{
  "horizontal_flip": true,
  "norm": "layernorm",
  "mlp_ratio": 4,
  "lr_schedule": "cosine"
}
Rows from block 3, named by matrix and row number. Rows with one number belong to one neuron. Each number is 128 + 32 x the weight over its row's rms, rounded and kept within 0 to 255. All counts start at 0. Numbers have three digits each. After the name is the row's rms in percent of the matrix's.
# fc1: MLP up (model.blocks.3.mlp.fc1.weight, 640x160), inputs 0-159
# fc2: MLP down (model.blocks.3.mlp.fc2.weight, 160x640, transposed), outputs 0-159
fc1.258 087:211140128094163177074153114125127106147144138115079181144166159085119110145124143176148109127123100106061110103130125132146148134176110073103082123187124109144121113127106142024152175188084135116152090134131117137128131087100130139184104112132059106086156121171095159141120114064136141096135166142163148125124139161127136180143124118166073074105102104175105090120132118129147103147150167138152072130189128137184131156114212176164145166098092117128129123155093149223115151141124069
fc1.259 107:147173129091148142125085125194143115177209117152196129151151195107120144133115107106083162133144153068117095091156093080116140121105134095096110159139158165169155082155182128119138131116137130113162112097166133115147139137109149104132162108103169140229163137188155189137141175138161170109140087170124104105148085143121144161170118126147151064046114157122091130148158100109130059186106094163136100154154137127111149129092136049110193092130155166104097187134139167137145144125145163
fc1.260 104:099117129083131179104123124159148131121129099184084142100104113097126094116155116139128162094165116189089157157170103170105112126129082177195122145169115154122122140098165193158080127102109149124109087110103078141188120170068147077145113103151119141092115173125190062177137147137158116147132094119123132141118110146196128200141090065090131149147168113160113126089073115063116119184174144193131143116138213139171138080095130093149099115116165134203161127134110149086110125122091107
fc1.261 104:172103124107081149110132196066071126083115156110169155137115100093152159103096112101140098128145146140128081094089204113097096180160159104073132098135157092152114156127101133120120113083105142052181173126145118160111193110078079155116148141136152111158088075131114155173127137089095133125126078109133114156095138132099086100103183145110106141119227100142095196133117175081100159070124131090126126113166070211161121131127141140142087075138146143094164129117147119154104164121101096
fc1.262 090:130176129140122120149136155086192102154114095149194107148124138128131107163101151133144174131100105114126167152157121169130149102105083142159135082153097148134095148124160160193167112171078179147176144127122127167048132126131153151091166192108134068143121192155109130088177091079151126191170167110117163203126107081143121123140171134091095136131128155088136117171181159159162164167156100161131168061134134103110137085162084166187102142189116096114076092141063130131124136145101169
fc1.263 098:097087105132116111182087104185161115137082157138155092081118169111102168161161127168122182101101111181115118130137075135173149122129064116093082127094131108113107116175125142082126078103140130178087091136129135092142124102143080147183057201127191116154107132183075080137156143120158073139108112093107167142139141148151143152047078126076132163030111121137110142104153139137108171074134099106075134114106107123125163160141093131126150137148141133136179105115098128204160135180163138
fc1.264 100:156122166126092137088109142082069136199138107101173101132176132148126181170179185104106142085115198139137067097168132136076124071177136136151128119162181163191108129088085182126085131113131129116104112106119146153183188148143138167097091063116110113135096138083162117159104111075124142122129124157069144145118205083161135081151111145089115097121125080088104138158132171102130107133096115099134164148124141184139161140176142092130114128140112155137095084128087136101160195139074067
fc1.265 093:127111159068119164112128137139145126114157165088196094136149095043187124190127154146117148127075160135118062118102186087107090076174143143132112176171125102152147117133136125133111088110124082090130162038133159110166172127102109123159153152097067137161159102126177169120109148135125115134166073200051137145083105099137131124111116149090155160161176177144092174129123112130096126126106214121164124206088141114168140113143121090084147180110112092130135141117163119110116144117099101
fc1.266 096:141189105084124127179101190156122119193201107128121118117073139114072171116083113102130171134204137152137176082136148031131056088127103113113110122105138140167117123106209087132125125132146103165147095204160105147148109096144148188091138118134093096183122167123090127139139147150113142106125130149179085091152113177106118086135063112125148119109150130093094099135193174147124165147120132129152112144143174116120083156091107131110148136147141199127127163161172132140113167093072168
fc1.267 092:114088082091125069121096137150115113114198122153158087115129092122124089122106142107109090071100078185131116116148092110139077141137126160109100102118149146136132120070117146126126158096109135069127119178077102197148123137099118064119127152126097084147141099126069093100194162176151122164117224146160161138134147133151131123166119139141073088151162112120153164159119070130140190102136081136136125165077137168175128136110099177081110155183098189128151156204122161211142146099117118
fc1.268 104:138127174071157131114132161139168106103161155106167121087171111090119156076084153124142116086142143136117088127072159116131092100160186154120128135132169127107146130149130125172099149125136127123186127145093114142129144142219117152241171105173102074221074106124094153126141126138127134166101107168146125131118167112143058140154098116155150139079125106135081074142110070101133076045190112100117130133117096173154161099112096105077115181133143126090099107150124144171144179162091114
fc1.269 111:116161159128171089194086168073111128101156114131185099131075149173127133124136091158155155129128140126146147099136106134133042125141126092093149126145143154116148113150083090134129163120169156188187118225101074134114103159074086128112105128092145172118122155165147135092130126139083106069075113114162109155114180133096135116113107105110127154173148109042096102078122158135102105165084130129159082126096158111133107129163128238131091094153138104164086133181100165091167125161093094
fc1.270 091:135177096167160129145075136133109103105185151104131124160156074146147152153113110110132133064112050076099106176225142141095109147102142134136143069109123105143134127116101165099170114153122159123096164115190168111115098086118113107139099117115102096118157164139143153104174106060201071144157104128093140094169118140119100125157151125146171123084102145108076084101136109089056061114134145164150117124091144166086098112143155088106132036108097095096119122110168215148126092126121114
fc1.271 085:112150150119123150165172180084148109111147116104143148107157045101155104139150190147176166121110108138066112071126128084158073174152158086117135049181183159145100092128146074143103127101143173079190114162111105157151167106141158122147157181110115082189135125113059137109141098121133155127080186141127165125135099144147052114110174142115100140123129136116146127144103160111126178075127101124125200152141109157144114119106067097115139190061153126115098115114094115167080158135086103
fc1.272 101:117095089162130121141096140162115064107094173120079133136126108122133146119112142169142156152141058066118122094122154153113058127120125149123167127112226148132139127116053164158185136187106130086148143090111134134187105116134199117097081138137098029153130162122187115117113172102149107165161110079132092095171188086123166158155131128140125196112146155114163120076155091157117093149088146150118177152101134093119131129093085117132080105099149095146099095152103140122184110155080082
fc1.273 104:139091166082104137127118113132137132159060145081192137170087160133121120158091093131136139119113125085112110064077138119121147094178104096147150210157124060131137126065118139134117124196159147144129147104098112108152190138061097161108079101147119078127146151107210163186108133146190155126147128148115110198170102128145103105139156138135159183135135117169097150072185087144056119096122162092141128108125135133117158134164136100148156164183183144111140103187150154135108074143119079
fc1.274 105:100200126100135193074092120113145158105169146105150176160164127108142158121133157133133137145141128158171069064249158101107168106109112157181123145133153105142159105094132175144143083136133171129141147136112090121178153122095104106129139068077118152171114126087077203118166098104168140138091103117149117146129128075125137118192209091147158106078143106115062115132133175165061083144132129166124099090134134169143122177095092135125147134099136141142134177090098139157125082087122123
fc1.275 100:131105094152094139033140090119140075123075112123125075157116155109105108076075089115153108117124171143128079108152151143134188155148105103127149159136119158107126068159147126107130154162148152127144150189139095105123118146047144136135119172149120118130103131125157084106196166218157162102204145100153115121129170163095133154120151120110114094025120117098150173127139093229109136146107112077123141161126109113089152107219093127123114107146163135135144160102122146093122095158179131
fc1.276 102:110110144148148100101117131235160154113096132117146111089127155122147179177162090163133098184167115111122152121171084125093075089171153094167110135118142137126117124156128117142144131139099084134187131177090117134177148105125146141111127226124079093203108130150129116131107114132076136073095153181117146129089150111130149153165163106102114122083146114084154158197134173108149129191147103132078185128054149088073066151133082086159156163135136133152114125058077121138165120107107141
fc1.277 097:111138150172101183142111122082152111134070123172131085124130129181159168104096148076120164137103155164151114221162120087157136101064096110171166119162137158168137164151166163132110158118147124183117127106055132164153157144078183078080112176151142109070097147168115115143136214115128093070105184129129208128157128120125119153084136104132152110120118106136121124115144049138161105127108118139140106158126184108098099152110123121147118170185101150167132176097144092084144058116116089
fc1.278 097:130107073185129129190136137133108101136073138205162137095149107135118144154094105132076098150149203130093158112142135133099113140104171128148147105133138164136119102115159130147171151197125150135130182159075112093098184082164156130117134122078180177083054157163121168213098144093091122146101163148148121100132133067118215110103117112202156167167100115101158089108132127128142115122107108087125105121164126096138090121150131149104099098126165218113135191141130075118129079122155124
fc1.279 093:151141095137116147098108098117049092108101157148108152175128117138152065095095120098147145144116088135142152128145170061178121146154123183123100093137123156166119095100111157145170104139140183182145180099139087132194143116156138104132166144052193144128049108093118108148108170147145147162171136137080156157180123146115106175092182127152105158152095124143111048125145159089091135124164144180159088117159141143185082098150092077142145156193120078091097166091094124149128113076106112
fc1.280 097:069160118162093139122128090173176212153177097132100159105177095098143160081135105161142116167184127126153149139108112151093126114096125121129113118212064072093160087082132180137118148100056152112101134108135155121148132119093097117118144173122190158163111166141110185190133145100117115112090187140091124075120114084110174120112088120201099073133115154090142164100139127100140086110098122106144098137158115130154087085104127124113056109187125124110142192147123095182106099157106160
fc1.281 099:144164133105101118121111122130171151089139112130078129096171093090090197112152111157110139111174107085151131161185122148137085185093084100069108078155133099160142151127204179082137107085098107118128087132077112134144130141214102165186116214136094099176103097142149150106188113127104071153157142165133197119140106155166155160101152078130092115048118126130173168151083059091100141131111153091132115168137115125135099072124134130129103140119123140131086143093178108146124167112153134
fc1.282 085:209085105157150097092141129132107094131106162099132149110072163158136167115144156116064096148114100128037104161171085095100094155186167130071141106090123168155123109170092166198113086174175130104141081089166126125116122149161193114131143122116088128147096124091102114166177146114158118127155068096087145142140176129124120150118142124041098120113152122134143093161108107200136138026135148165102126073089135130159168078190159155123158080118132138144129095113121134109127119116134115
fc1.283 106:145096079168128121099101161093165153143105125060115106126128109122151187150140192184072137108078136118137107105118148152138120178087065122162199152135093155154102172052127192121107207190115061171128159104146109118200097161110119158154135120118113062100125130110161144099133120113149179165116097137148103142120134210115155153155092152141164168117108152181160158170133129127169060074101158125147144121147137057110143120113132118091105099142084074143140136141151157113099106150122136
fc1.284 101:084182142148114121101129139128172107156104063112162127150116147121125086191102197134106118121182125119122129112145164089137155176162216098116139129111192155114144080098199096117137113100180108112136112117075123155154165153156068153161086119109166083178148073153109182083107116078102167105159116124138152099081108104230122173125126118204147142123060156153094096143113144128115109105131096182093180165126145108139107142114148111147103146126137078200131165107166133115141123145110114
fc1.285 103:095127110122059131113085123162138150134139109144114108088108156091096135157139168124140121083155119161147157164171086113171131168106063120074096070088132104105135104164114138090135150131146166133078070116141142089175119151160099117158108178123184142243148169095050093111152143086161081121123182120076155080100134117159148165178102147097096096069146131095148168135118123132126177125093110103108149156097071098075195152160091109125151121150116131176178168115167131140163155150141142
fc1.286 096:183175102094086144145069094113123086143206122116160096147177145152117094120147138135131135148122143176134073125103108065115167089128134129151087175155095112143113107124142159091127135068134158139125126116072094174133099166153098116102081086124160180093134149038110118134102094000114114084111102141072111156110114182115091111105160163108182090103126124101150144105106147116097105146117101077157148167116144163099146142105074087078122122136161130119146105091134149089108158141136061
fc1.287 098:135180159164125096143111133125139179165107124130054073143087090089147161106177123101085077102165058124126134235108162126136102141091129102155078174165140197148107108061117116155133129143103145096189133153114103182117061103109145095144159091134114158128115142126084129097161053157151106096140156161128108078162134113172152131187150110160134096143100138092175102168106144108179108134128072123163099065122089139100069112121143117107116117175130097113161157162166114171137150127128172
fc1.288 093:117150141100166153154124138094193123154105116140169114163090187129132072148141223096141154126164148138111117102093131122104151158167159121118124193165118125115150179144120103201112090101148076139179106126105097170131109116142089078086070129101133159109128086167147108091174130141038159173140145082186043119107049101114163114147097172095124133131156132135135152146119179164167182081133136096133065115166120122148133111126089099126126135149119127094099106098153159107109091200118097
fc1.289 097:167113123138063136170129128133196089130129110100154118097145169102096159117150102127144122154122149208161153123115093106154201180143071112093106088105143141160162113127120075112139122086130134124088116168117083130120174140147142186140100193117184123237123162136054164123137109092147099163131143102129126117139092169106121164103122157109083134059151172079172179148105132149143161152115131122146169138106044151087093195081113159088132100074132176118112131121156089146152130134166125
fc1.290 101:161097140144135095130167084147114122176069095021076046106211156105097134132109053110161137084158140169123133130102151164101084178101106105146093134116105115134114133078127141145159146137124142131127108154100085142084126105125140119120166099069181130151113201220104163062150116137161075168119125104215168161121105090097112120122167102104132107129079124116093074112182115116151129160128143175114150117119143125124153156118153124147143075095107095173120127131140148138101121164115174
fc1.291 097:084097095175133185180160134117073087107126117147087043141142112121187132105100132118086133134139169117181135119101173146089134144115122044128105139123083109103158095150193069165154119136091138183188095154076126118153117110131083120094172136123135135096112180143147157139131159122147132051129142112140068092179119077116141157119165105189223160140129129136168098141081095134139110068147166047103178145154159107116136078104123121138145114136145160164147185135137122132124117134155150
fc1.292 105:078061142158132149110100118147110084122140104162083154094147163124177162182167107172163137064126138130164141108151101175168131126114091119104122176109130111141126087086149140128129076150160175135089146161178154103107109130082133159094066099163187113174112175112095110128173166102123133104186192190125121154118148114155094128169111130128140109089116161091138118143128167090122163181084167110078129186115018174144109174187139193167124070129154133144164086130136136141134155147130139
fc1.293 105:143115174119198089126103121174107139120171127112153109126171145205122158199104168151125148111099089150149138154215127173124140075125145098149113128161147166099090127105177120118097160103128173177127155180065140134141078139136118152141145126098114133174135104108146217177143127163136125188150086125175040189137130143129149174185116092127139145148193124141108147127082148083136088123133153086155091121088162155117122172076114111151094114173152144112114113068114098172162108135076121
fc1.294 116:138126156099133153102088178176124119162134111189131137099143071194111121158075087175085059183061095130110081158180163128132147143157122171171099074184144137117119133110152146133102123168119146114103163125150144128100147141109174119129105154140152151105145089151098133163131109081134091122148089138111126156140076086171111127155116107108161166068079142097130102108097070080096164125135160161091199173088200173075127107066165120185094137097139150134146138066115135180106134146093121
fc1.295 097:103125174091185141158166127167103126111177109161057087149099164088135113122094142159144151169134062103117152069086099105071193132120121137132147134078110133107151102215146163129120130150173114094120099148124105120116086140177155093134052131060149186126103160120137107106139120102091101105163197169109164187174200151168116094152116079063126147186118112133103113154129148111122085127099115127150157180142130102065133158139137108187161145121156116122106088116146075106121140148153095
fc1.296 090:115160131129100157139117127137200181155092057165124100142145148089072142148126155127102136093088069123152192156132128176180106146129063119149131125134074173114116169122167123169101134144095212159120117136114098173103038129150129123110139110150117139161111193161100089106193094136135148193155199116148126122163098112140112138134164086110116110152149128062163086147159190157190162136156088128116173063121136122098108100140145145128116137174107067131108127110070146169114103146099155
fc1.297 097:162142134177140173213129085119170123148120126096139146086080119085108122083104095108065118147124120204113171135102112120127153204087178115143076166111107161094111171134184169119122126112052071124141111134110132105117134106125170146204150183174156118125123108124138129129137157155107168086134120084126082092124179146135160113103068119123120101111139079127091111125106120137167108156097139137190109131148079147086109160027091075145144148118148118152093169168178080183129118147139114
fc1.298 115:126138159111081106174117142151126139149187083105134156110080120161076127116118104136156236073102118165093100125085154073175139134136116171138150149100124112131099170083132128093090134134144162107087137178138070114118116161085120090158141086166102114109140126151089160179091175094038167132170120130132085143168166122142085186121177089103095133154100172105143107116148136113139188166086183135154116111095165164108147159169075154150059120164157077170131145147077157129142108155133122
fc1.299 097:138176150192091111146140129144108156124151121186123154151171117077153092144089164083084132094181130191113151115124198117103155119161121101137141143201138121160079105121080149143095133144147168129129154072115082130160166137138087148109142133124148053144123132160088052130105150099150162149104127134132157186111120140089144099095180126166088136107124149082161108166107068102078121116070169152134148179195077154119145146132095134125091182074116100119199166208146154158164141128122131
fc1.300 109:116161146131174129124148113162148147123137165174093143114186124193140172144132162169094156122121112154119150141150133107151153118144163153125136122111187167172148137144126100103101159069095088098156095161090147125076066113105097165145227109113119094200113118112145127165071171144121171166106091150110162132128111122147121085048151046151156084093120160168072100123140142154063120155159157107116149110171102100130145166180071186128139135154095155098125109081177132159120099087087176
fc2.258 093:165144101126173069089119113125144136139110133142091077205096127096151124135074148133132117131124147066161112104105161092127076096134098182157127109103112095092134134114126135170087124103114140129152147163175183167196142139109133104120072164205154068126169133135060148103086156179131122123126108127127091174156113059096100111146129082129098110094177129093183202107127121112096093141187119199174097166094140147127180129120112113062118098116180103166113141122180105102066132112104130
fc2.259 105:148073110126096091085151129153191138143118152144055082164115115200124119145156095118126130088092101162087133168100128139125056151085083157159138141086137129122093162136104126144098103107099146101079161123065134094117086141144091148136139104153161102149115117113119120158112077106068166012136176158152149166087129131163138098172106175140120115151134095069163115153110168179121190138104143091133121153102111116153151178213103156113097153180181141148127141141127091192126098085143143
fc2.260 104:181120086149122084108158103137087133106140104129090182147123133088130130122136125164136103113169117135154055117144114099159074107114122144095147134115164183099080127103106150093083099122130114164159113088131154174170145045118118156142079081168084124137153065080186175135095167092094095055105155126139108142132174127137071111175152162174130123153181075136173189086118105130137114156127164091140067147145194154158115127118167149065110086084130132174153148068138127082125164139120166
fc2.261 106:155100076148210102106157075199193160097129093114116113093131108118137194163155109111134130111155114167078130142115125161180130108109083127152161136137139177117150198144153168144085081079147125137104153085093122106170169146124147073131109158176119119140186214101086152106149098146212092099110144102094132133138136155117200150116113093161150104158101048085131138205132135128132115075096134110141143104087143127135158093122089105177084148175125148095111110102121133100133129115134172
fc2.262 082:148139098115149080130204189103096129073091113124165107064093163112122130165139110072146146128181166102108069111109132106140106127159130080143097160093113106158145151157089121097161087095141110118072126165137122159156095089097133086141156111132103103113098119106105147166104102170124124062077100152154099034134117126134088153126121148113125071153125126152103115034121143080127102122149099150116141107142123182106092161137158135059170065075108174157195091114178181114085093126147136
fc2.263 087:110164120154092135108134116162107131087170151170138149185164080163124085160164171139119136153152153104177138124075103162137213138111101120196207117184136137123082077176120130156155136146133077064159140126156162124104181143144142193116146149097157141145152160088105185136114115103131108136189135081151142112121067054175122103111169137146144136152134108174142109184190095137143139093099166168129162107135193174174100150136128182098153100113172134086072161155109149128105127115123134
fc2.264 097:124153132166091110119118080124129172071155147164163118183143141121158079166136139126100155066092142074123160114130122123182120154065115156112198096152077144086154135111123126104055126104141145136179146088075159082129196147146102119097160077135056098154164151190132158147089115134138126129184153130162137100110067134149128116097113184132111159040134115097105109144066124085128166140096123104071088165128125121117087119109072145160168146112190114076071126135140124149083117100103135
fc2.265 094:131150172145124094095177115064080116098140111181071122157176159181111176106155114133129121137131133121131141132169141115198163124096120139126117075086146141147094182112139114147120198096192117171119124071169073157116099111149135159104097108122117157137095176181115176147144139123144141111143171119150117088132147129171095168170100106133136033162134160174169055144135172075128110137163103086079185121120072158084097092093100144115165107081141183186178103111125112097119123150144129
fc2.266 092:076136135124115187162140138098164100119079147113122140063109167154123187132144194152125170124157109168071070115110141129157099209160160140086151160086199127096099112109165175119169131116173100176099135162139142092142152185114154128192167152145165109161076173140141105114190089132081198099071143161118149148126166079153150122139179115115085090162130107123171128109145152150105102158149068113148121094079143117104133137109122169117069086120125153121188115118114163119130062127141136
fc2.267 103:083106133187100146171102111152110098163106102140168102174112104134124071146135174151087134127127151176121144142126187144173151135145159134067126099121152143064135054071138077180129086141095113123128072110131153088106139134148202100163111084077181104136091188145122144124152129098057150156113129170095164092154122149078160135154114159106108108172149110087138108124102188144126142168072147165036164089129113092120112102153171162077147101177122118175132113102160096093146162163134136
fc2.268 108:165113087087171156119187045114205167161171071138199100102139169170124175157212089092116117096111124114132177140112093154154158127126143067116130143137118094110111132153107166097073098113110118179118192123130182159173090160136108107123109156112131139133119072080112113151124138117135102068126151111112090116138093143107120133134118140125157081153149056142168143167163139111137138207112085170135156139180140181153111125120099119108107088147166203104180129109163158100095093103116118
fc2.269 106:108125131110140168094146144151199132134135171069094147088157123103170223138071148066128131142114128136151036152133127143179106169055138056139153134154130080182153121105093096132138090086123160129101227082144143107065106127111124147125119088127123148120089084132166097097124119185163102159129106169111166142154109096118179134122140105154192105136139130122163107136165103163121109077125095106143151131084163134120109061116104083124108136085076142086131106137099120117183123085133085
fc2.270 100:122129113126146089098112105119144087105121145163113071139103124172157115077083147182126109140123179167113156097152155164194154067133113109175113139159114150117129104174105139185127181125185108107149069075062108149097142143182120136124083089180114141112178082082107073090138163162112119090124120129151084141085148118104118054093110144123094192118119083126119107196124125178173200138125104151114132120156133169158212133132152139093122149105139112125146139117052113107138155062097169
fc2.271 084:169117144145155148117091116148188185163169129129168134108146185138068089136174186101101110094159131177166098159125138159117165114134122117140127152114219152074080131156136105155098129114125092126102164122077088106124117132138131147099102045150186159079099149109071105192078164054150146099115091106046128112108137117077140117129145080111151102096118144107152127080137148136092132164161156165106103189120194159109138147105150137087094117096068110143084119066143128122121112118165101
fc2.272 097:127121102155156075122164191133119121137163153115104170132135174176151094095205117123160136091139116149132122157128132138157134145095081104125115173151073119108112140156168122095142149148099151137093086176170151115168088134107128174163190137151114202113108104083122132114117110109159083084092089102139156152132039162128127112073074181094164160111087096112083134132104205122122139118140157191114072174130117223128186122150150096107151174151112090137086136151066112130119167083107113
fc2.273 112:140167176061043154066130127108123125116140121152093156113150117106098163126110141107163126160058164104229115152155100152071176107174129162152165142101147111154164130160109158141128150105181074122176122103125144120143176124129120056151099101135143151138145178189102157102081167104080145161139190107121107095093123100122095213143114114184169092102137144112157067144148124131144157118154184110110114169105113062131181122135118101070140088163110154143105111126152123087114139175119128
fc2.274 115:102152137114120081081111147133102125184155122162096106129108152146158115154171020145156143145106147161109129172105121183156112148147086096124124136148136144214055138148169084137163127145168125067121186138098138088138139130102106176123143101146108094167116115135124160123120141140098151108156064163156125108093129133147142064125088145091126144106214112110192155149151102116130060129132163106075143153193110136115123117102079098143087136154145211134131056164182132123095110161064146
fc2.275 087:138139211109141166115144087131115107119158100154112098091098139148148128132161126174086118142136114090095183150138136172106085140148084119131079067088161105140107158123129067185164103182144133166105072128158134088126084109106202096097165113176151151133180105089149136148130086026098128169095124053118117110134132085153130127119100148164108126166121125121143060124145082126177095126155123185113077127114172117118125109055186126162109179093104155085117094114128149189135174138136106
fc2.276 121:078151143115060121132110084092128116126140098080117128144079183104114109146128152079094136170159157181115127169154098187149094117106174173133114151128114102126104114165197167109157110134172158119174014093145210114125043138089094119115110141153202141084077079121105138113115079133108088080154108103117103146138079115142096162116151146155122146145165163084106135121124184141113127095096136092084119125162140126137185129193138147185162158167138128082084101154117123095133126121144150
fc2.277 085:134102139117120151143142123127118101100152152152121076130137126159102152165153070078118123110085125137111074145133119124173197135159125097134072115112114051093098168133113151152150078126069101146143138121125081123120160104090135118161149127151173116139149065183136145135154105091079154105049071109185097067098096172091093119123190121222116109164076141131170195155102097138121094157141147084119129157078094125080155100111131134075098114194118126137115100193103154103123156191137148
fc2.278 100:142118182107109123123097105099165126190095096092079140134191156151146125117175121112119181106143105159118135125096152147083142169186135170118117064101148091196107112170057097124127054136068103110062112134115132106157117147141128111086092109125149116160143157146062078111156094122150154120125148097172090063143069122097147073181127149166122160196146178158094149169124132090135121196134140152136111155096133132161123122104070166128140156150160147156080059093188116123112170130126117
fc2.279 099:150096093187178147121105177134143190139177108085135117132171078166183116119094100081157157134128124118132116180174126103063200121142121125152158179107138102126121127174091106124111141097132132054140132151099179083108107148150129173068115116197108081121127168113150124144127110123133196087142175149111104113107081133125120138093078134127155168140128056141132116117149170150140172134056119070094095130165135149216195135119120147119096109098146110100149139196130108186089115118168103
fc2.280 084:125150160085117154141122178153119106099073126093158094138164150168082109121152138144165211136133133159163084086121182131139148136188109130158094122056143112088118108180149059045177128128155176133187116157116086142130171114104141133140177093165119155140165132118190119092096127145154135146123152061134142179110163147174158166171128083155139134161112139089190111094065096093145150126115121133176132159122136140121159121114110193092175135171075122126156106129112159175133189175177127
fc2.281 102:118157127166072075105085105153100114104124141162122098104147115173092069158080152120099146174114139088125125109083125126178159138127149103163153078084129142118093044103133152164184153168124206098122124096094189112103135152149114146112101118120124083090126168157068095127106125149151094082110176074069147136106146107100178150110130187114101121126176114086143123188093119165162140155173089152119104131227120119168107114181136148101166139111164102136145166118106088130122086100117205
fc2.282 089:122184144143090137099164173198109142117094079112130101171122117138122118124151084048106168043068120136156069099149134089092125115165115109140103089057112133104121152178135085066147140136098116132141142086104129099136119138129109131142172128155080152117092097145151136106146096116158209151071099102119149138083143085173129100173107082131105143135181152144164091094076123075135139105144086151094127125116176126133132142105154197105052112100105130131121107135106124218152198165126123
fc2.283 103:148112174119064162194121120195097153169172118139123118156176165128099097137108078125127105131115090119102178111151127141147103081170096085162165125115153103109152129170083135139176132112091170084143028135164125125175118130139152160149128152110147141121135145104091097113157150178114102104106168133123177213154075094120198083144127097119155078146131130066112098177142166120098179159153143136161089130127140094172156171110183113048149088154114140092135070151116164128112161111175140
fc2.284 088:122146104147059116120053085089056184082120130143105117146114137161152118145144098079105151100168124135077145084142139153109179146118156167111145107166104111134129144100150125140089175084107157186117174103114125108160125086164153112134120113177140112053106106093099140132131150157159128139152163135151092130190111182119114003134086159115087147140122135104167127065175132186132171078127182099179130136146148142090123182120144125175176148126089102153150114109097107159098104189166146
fc2.285 082:173123121128100177145112099180147118155157152132140127132140116136156126116141165153103158180139173101203155174093105149109159141166086111148167120148124123095079104077134052159166126138084141077100126069134158143113172104125159185083140110147132149120129160140120196130109084088087118152164113138117117105078069126172115126102134128169155095188098101137155075179150137152177147089111150197084150083153160112179106115123113183093159103192169144150044109164127150053116131131118165
fc2.286 124:100124146173074122101109152075179120084123082127115159140131108127121099176147144138140092108136141100145101155089156176132142105143096120085160113127201147147115182089142076089184139146137155073131133057143128167148125121132115132175089166064088121144101071183159166130123165129145128078132137114059099141178152140145174066166126106059136155155186148105068109071144136139148125129094169117128131117146089128116134151183094097164134107103132096186145097072111141089118134188108040
fc2.287 097:199191161065142135108168105144126100049112127135145090140123130117144154109132151138146191185151123122172107133169145120144118091144115159111159106114124095174100122169164148133117129160174072153111087153143110072115144158112177067122140115133163157160126122109122147127152158098041057158060114146078136141085088118136159150115051152163146085171116141060146089108117145126104172074147159121112160162088142062118176044144112122095092114111114116099170157120151149076108141118108133
fc2.288 087:124133109125141141161062146070118170113069112158179097107105127172096144095068097139085150136095122151130168120174224130176081160136096080087094113096142183130074162123160146156136180180067140091137143091108148082111127049126157136188170147134080166092106132075116176124125154137109146082112135179097108144183133180125100148105161109100118102173092134073105131154158135081137113108056107138148104101106144099139081112137120157146109105143091134141115084092160128131152107097090167
fc2.289 073:129131075133140175072090129152125117104106144135092135127109068108111122153134143110114159098135140137164112123134093173147148124120091071134182144172116155070121109168107117122159133110116136127165240114136130059130117064128147133078157138164122156168097222111084166103149147097121112072125151169097198108105142066196060117118132158189111117183094130148142138052136127097123153081082154143143131105190146177136112098155137142152154161134148125073124153158129135054120125129105121
fc2.290 098:176195163125188106095138094115163145104133166136069159189129162100143156137106122100115102104100107102138158150122173097106171079128152153139171139172138133102107113146121163136125157015147149128111125196154090139104135096120120157124114108146119139170141105130161101122071165175163098103113158103168131145009112151136130205161144148117104124124155108144094126074173156142162153092122121138166140144161117139095113117194144085185131180097129151095142164120166211153113115129158185
fc2.291 104:163103154153161070111120161171118122110158140148097144170179168152171153194165147108132141117128118086150135139147116140189142118084156132180124079142126096085165152090130066122120093123033093102168124126112101161087170157114127153127132055145086086134141156111053123111085137128204168141200147094138136118178125163124123139125116170176102128083079142164083177191138138112065131126126125145138120139069091141161158165142141140146132176128117074134099157127125113102088074145059118
fc2.292 093:177189133130137109116164094096133127136102177181167148099155171160179121106155109191081083124131155163159175130115149143140092110116096141086093101116082115121127161078086094129181129107117085122162114148151102105163134140130188120156172159112183124051144191159118148119088138088038137121060115102147078161150122126089095086080101143103112130128109091154135122079192083089121099089163067129159122077180167090123143140127110121096113099128044161136121144108124088101102134122124111
fc2.293 113:126064101137113155096132111102152137067100161125112110113188110087175149120111123098160136180153167080145131135114151153123159149141153167146110130121119100134162172156128158126093127173070146095162130048067117128063186119143091114143075106138127126132091129136124090038107148086137093045156126121113148042100165083119068063136151131220143155131135076137129135148127122155158148079131108142108133123190103189169134091128194131134132111102124181161092092155135142142144124151132118
fc2.294 090:161141117114137113161129168126117082117085159187146153060073154146146155118190134135108144144178149132087122121178124105141065104122130096075101141084102172128119125190130148131211173142162084156116154109131088105132183144121157135188185093131134170160123091154132151102130176084149142161069091138184093154109174112153112095106088153163148173189060120164133163120180124124152148148154169147140118110088087061150088148142176125135090133122108090166107115092125167057102157156116116
fc2.295 105:151104099151066116106091166171123116136104111101172119132146157126118111128148220162133123099164123137122121142140088183159105137100098100169183105116135115102118161122134138113143170132065092121104075086057140153074195118116095050097138138192084067108107106135131118096126138168147129110104147162148177088106105093063104082073096118186087088101112090102104123138131125087112182106074097157111116057121155101120091134122146113134119083109092196105167147124101155197116099120126163
fc2.296 083:207164141102161076093146210091133134101129125078152079068121143108161117148146106119104127164177183093151053129135138105102139088157126163082153110102144137139164141163149133102196117080149102121107134144191135105146149117120167086136176098113135102094145092122042162160127158140124060103111061138151123098089120107139116176097116117148157054150123136081163139103144109081108080139108152113107175128158139125128169117168127147074122097096098154169203117115202121100112113087126140
fc2.297 103:101198133135152105078088100118122161101146198181131156159163125140155133112104121125122103149123091075113083162146131158142112096153167137211154160110085168084118145199120123075094129128158191157159174102082106141130152094137114115103155121095119142197144179110141120163104179172126123137132076120173144160097071082123096108105160144119049140171114123057124159109122075104117130125079114143133071094053145164168088130176141095113140198139088129147144129122085173141137140114149140
fc2.298 099:151122063113176124049106121107176130114157206106081189129112147127161146131112126074159074130123124123163163162184130094139154085126105145103149083140092081149190139148141072077104151092161149152105133123121156152120101139128089127155123157154154130038179107127080179103132089133091135106125092121141095126126143134177124103162158138154117048153091169143156149106137123079046057090120169138116110115145174147138139094087156166154163156090144146155129075166152095134179094156113144
fc2.299 112:170090091084102142153106135155146106061146133095112140103090100143117141144149151151089138136194119136121117129142117160159095126104128176114156152065143178116209129116115125092209129081145054136100098159165105166113154141087094141181150105110162104097132120078163137150140112139091126131162144111129123129148158115152077142114062088069204126151123051116116136140127130118204118109152120143158125135090118096159110103116123137145203118223147167087066057093161110116118181134145142
fc2.300 115:087144120160096130116103073109117081057117071156110128156172155096151113121151095138137087123135116082121143132097211110102128097142151167092133187139129092142212125076191147135120191070104168136110073131151133073159122117087152173074085148131161152136101144126185149131134120114098121056154122114136105129114097111074159110180120182122123145175087087092142111123150147170129071098120125117178212151097105125084154135103092109118138142125113069166131142112141205141094139165130093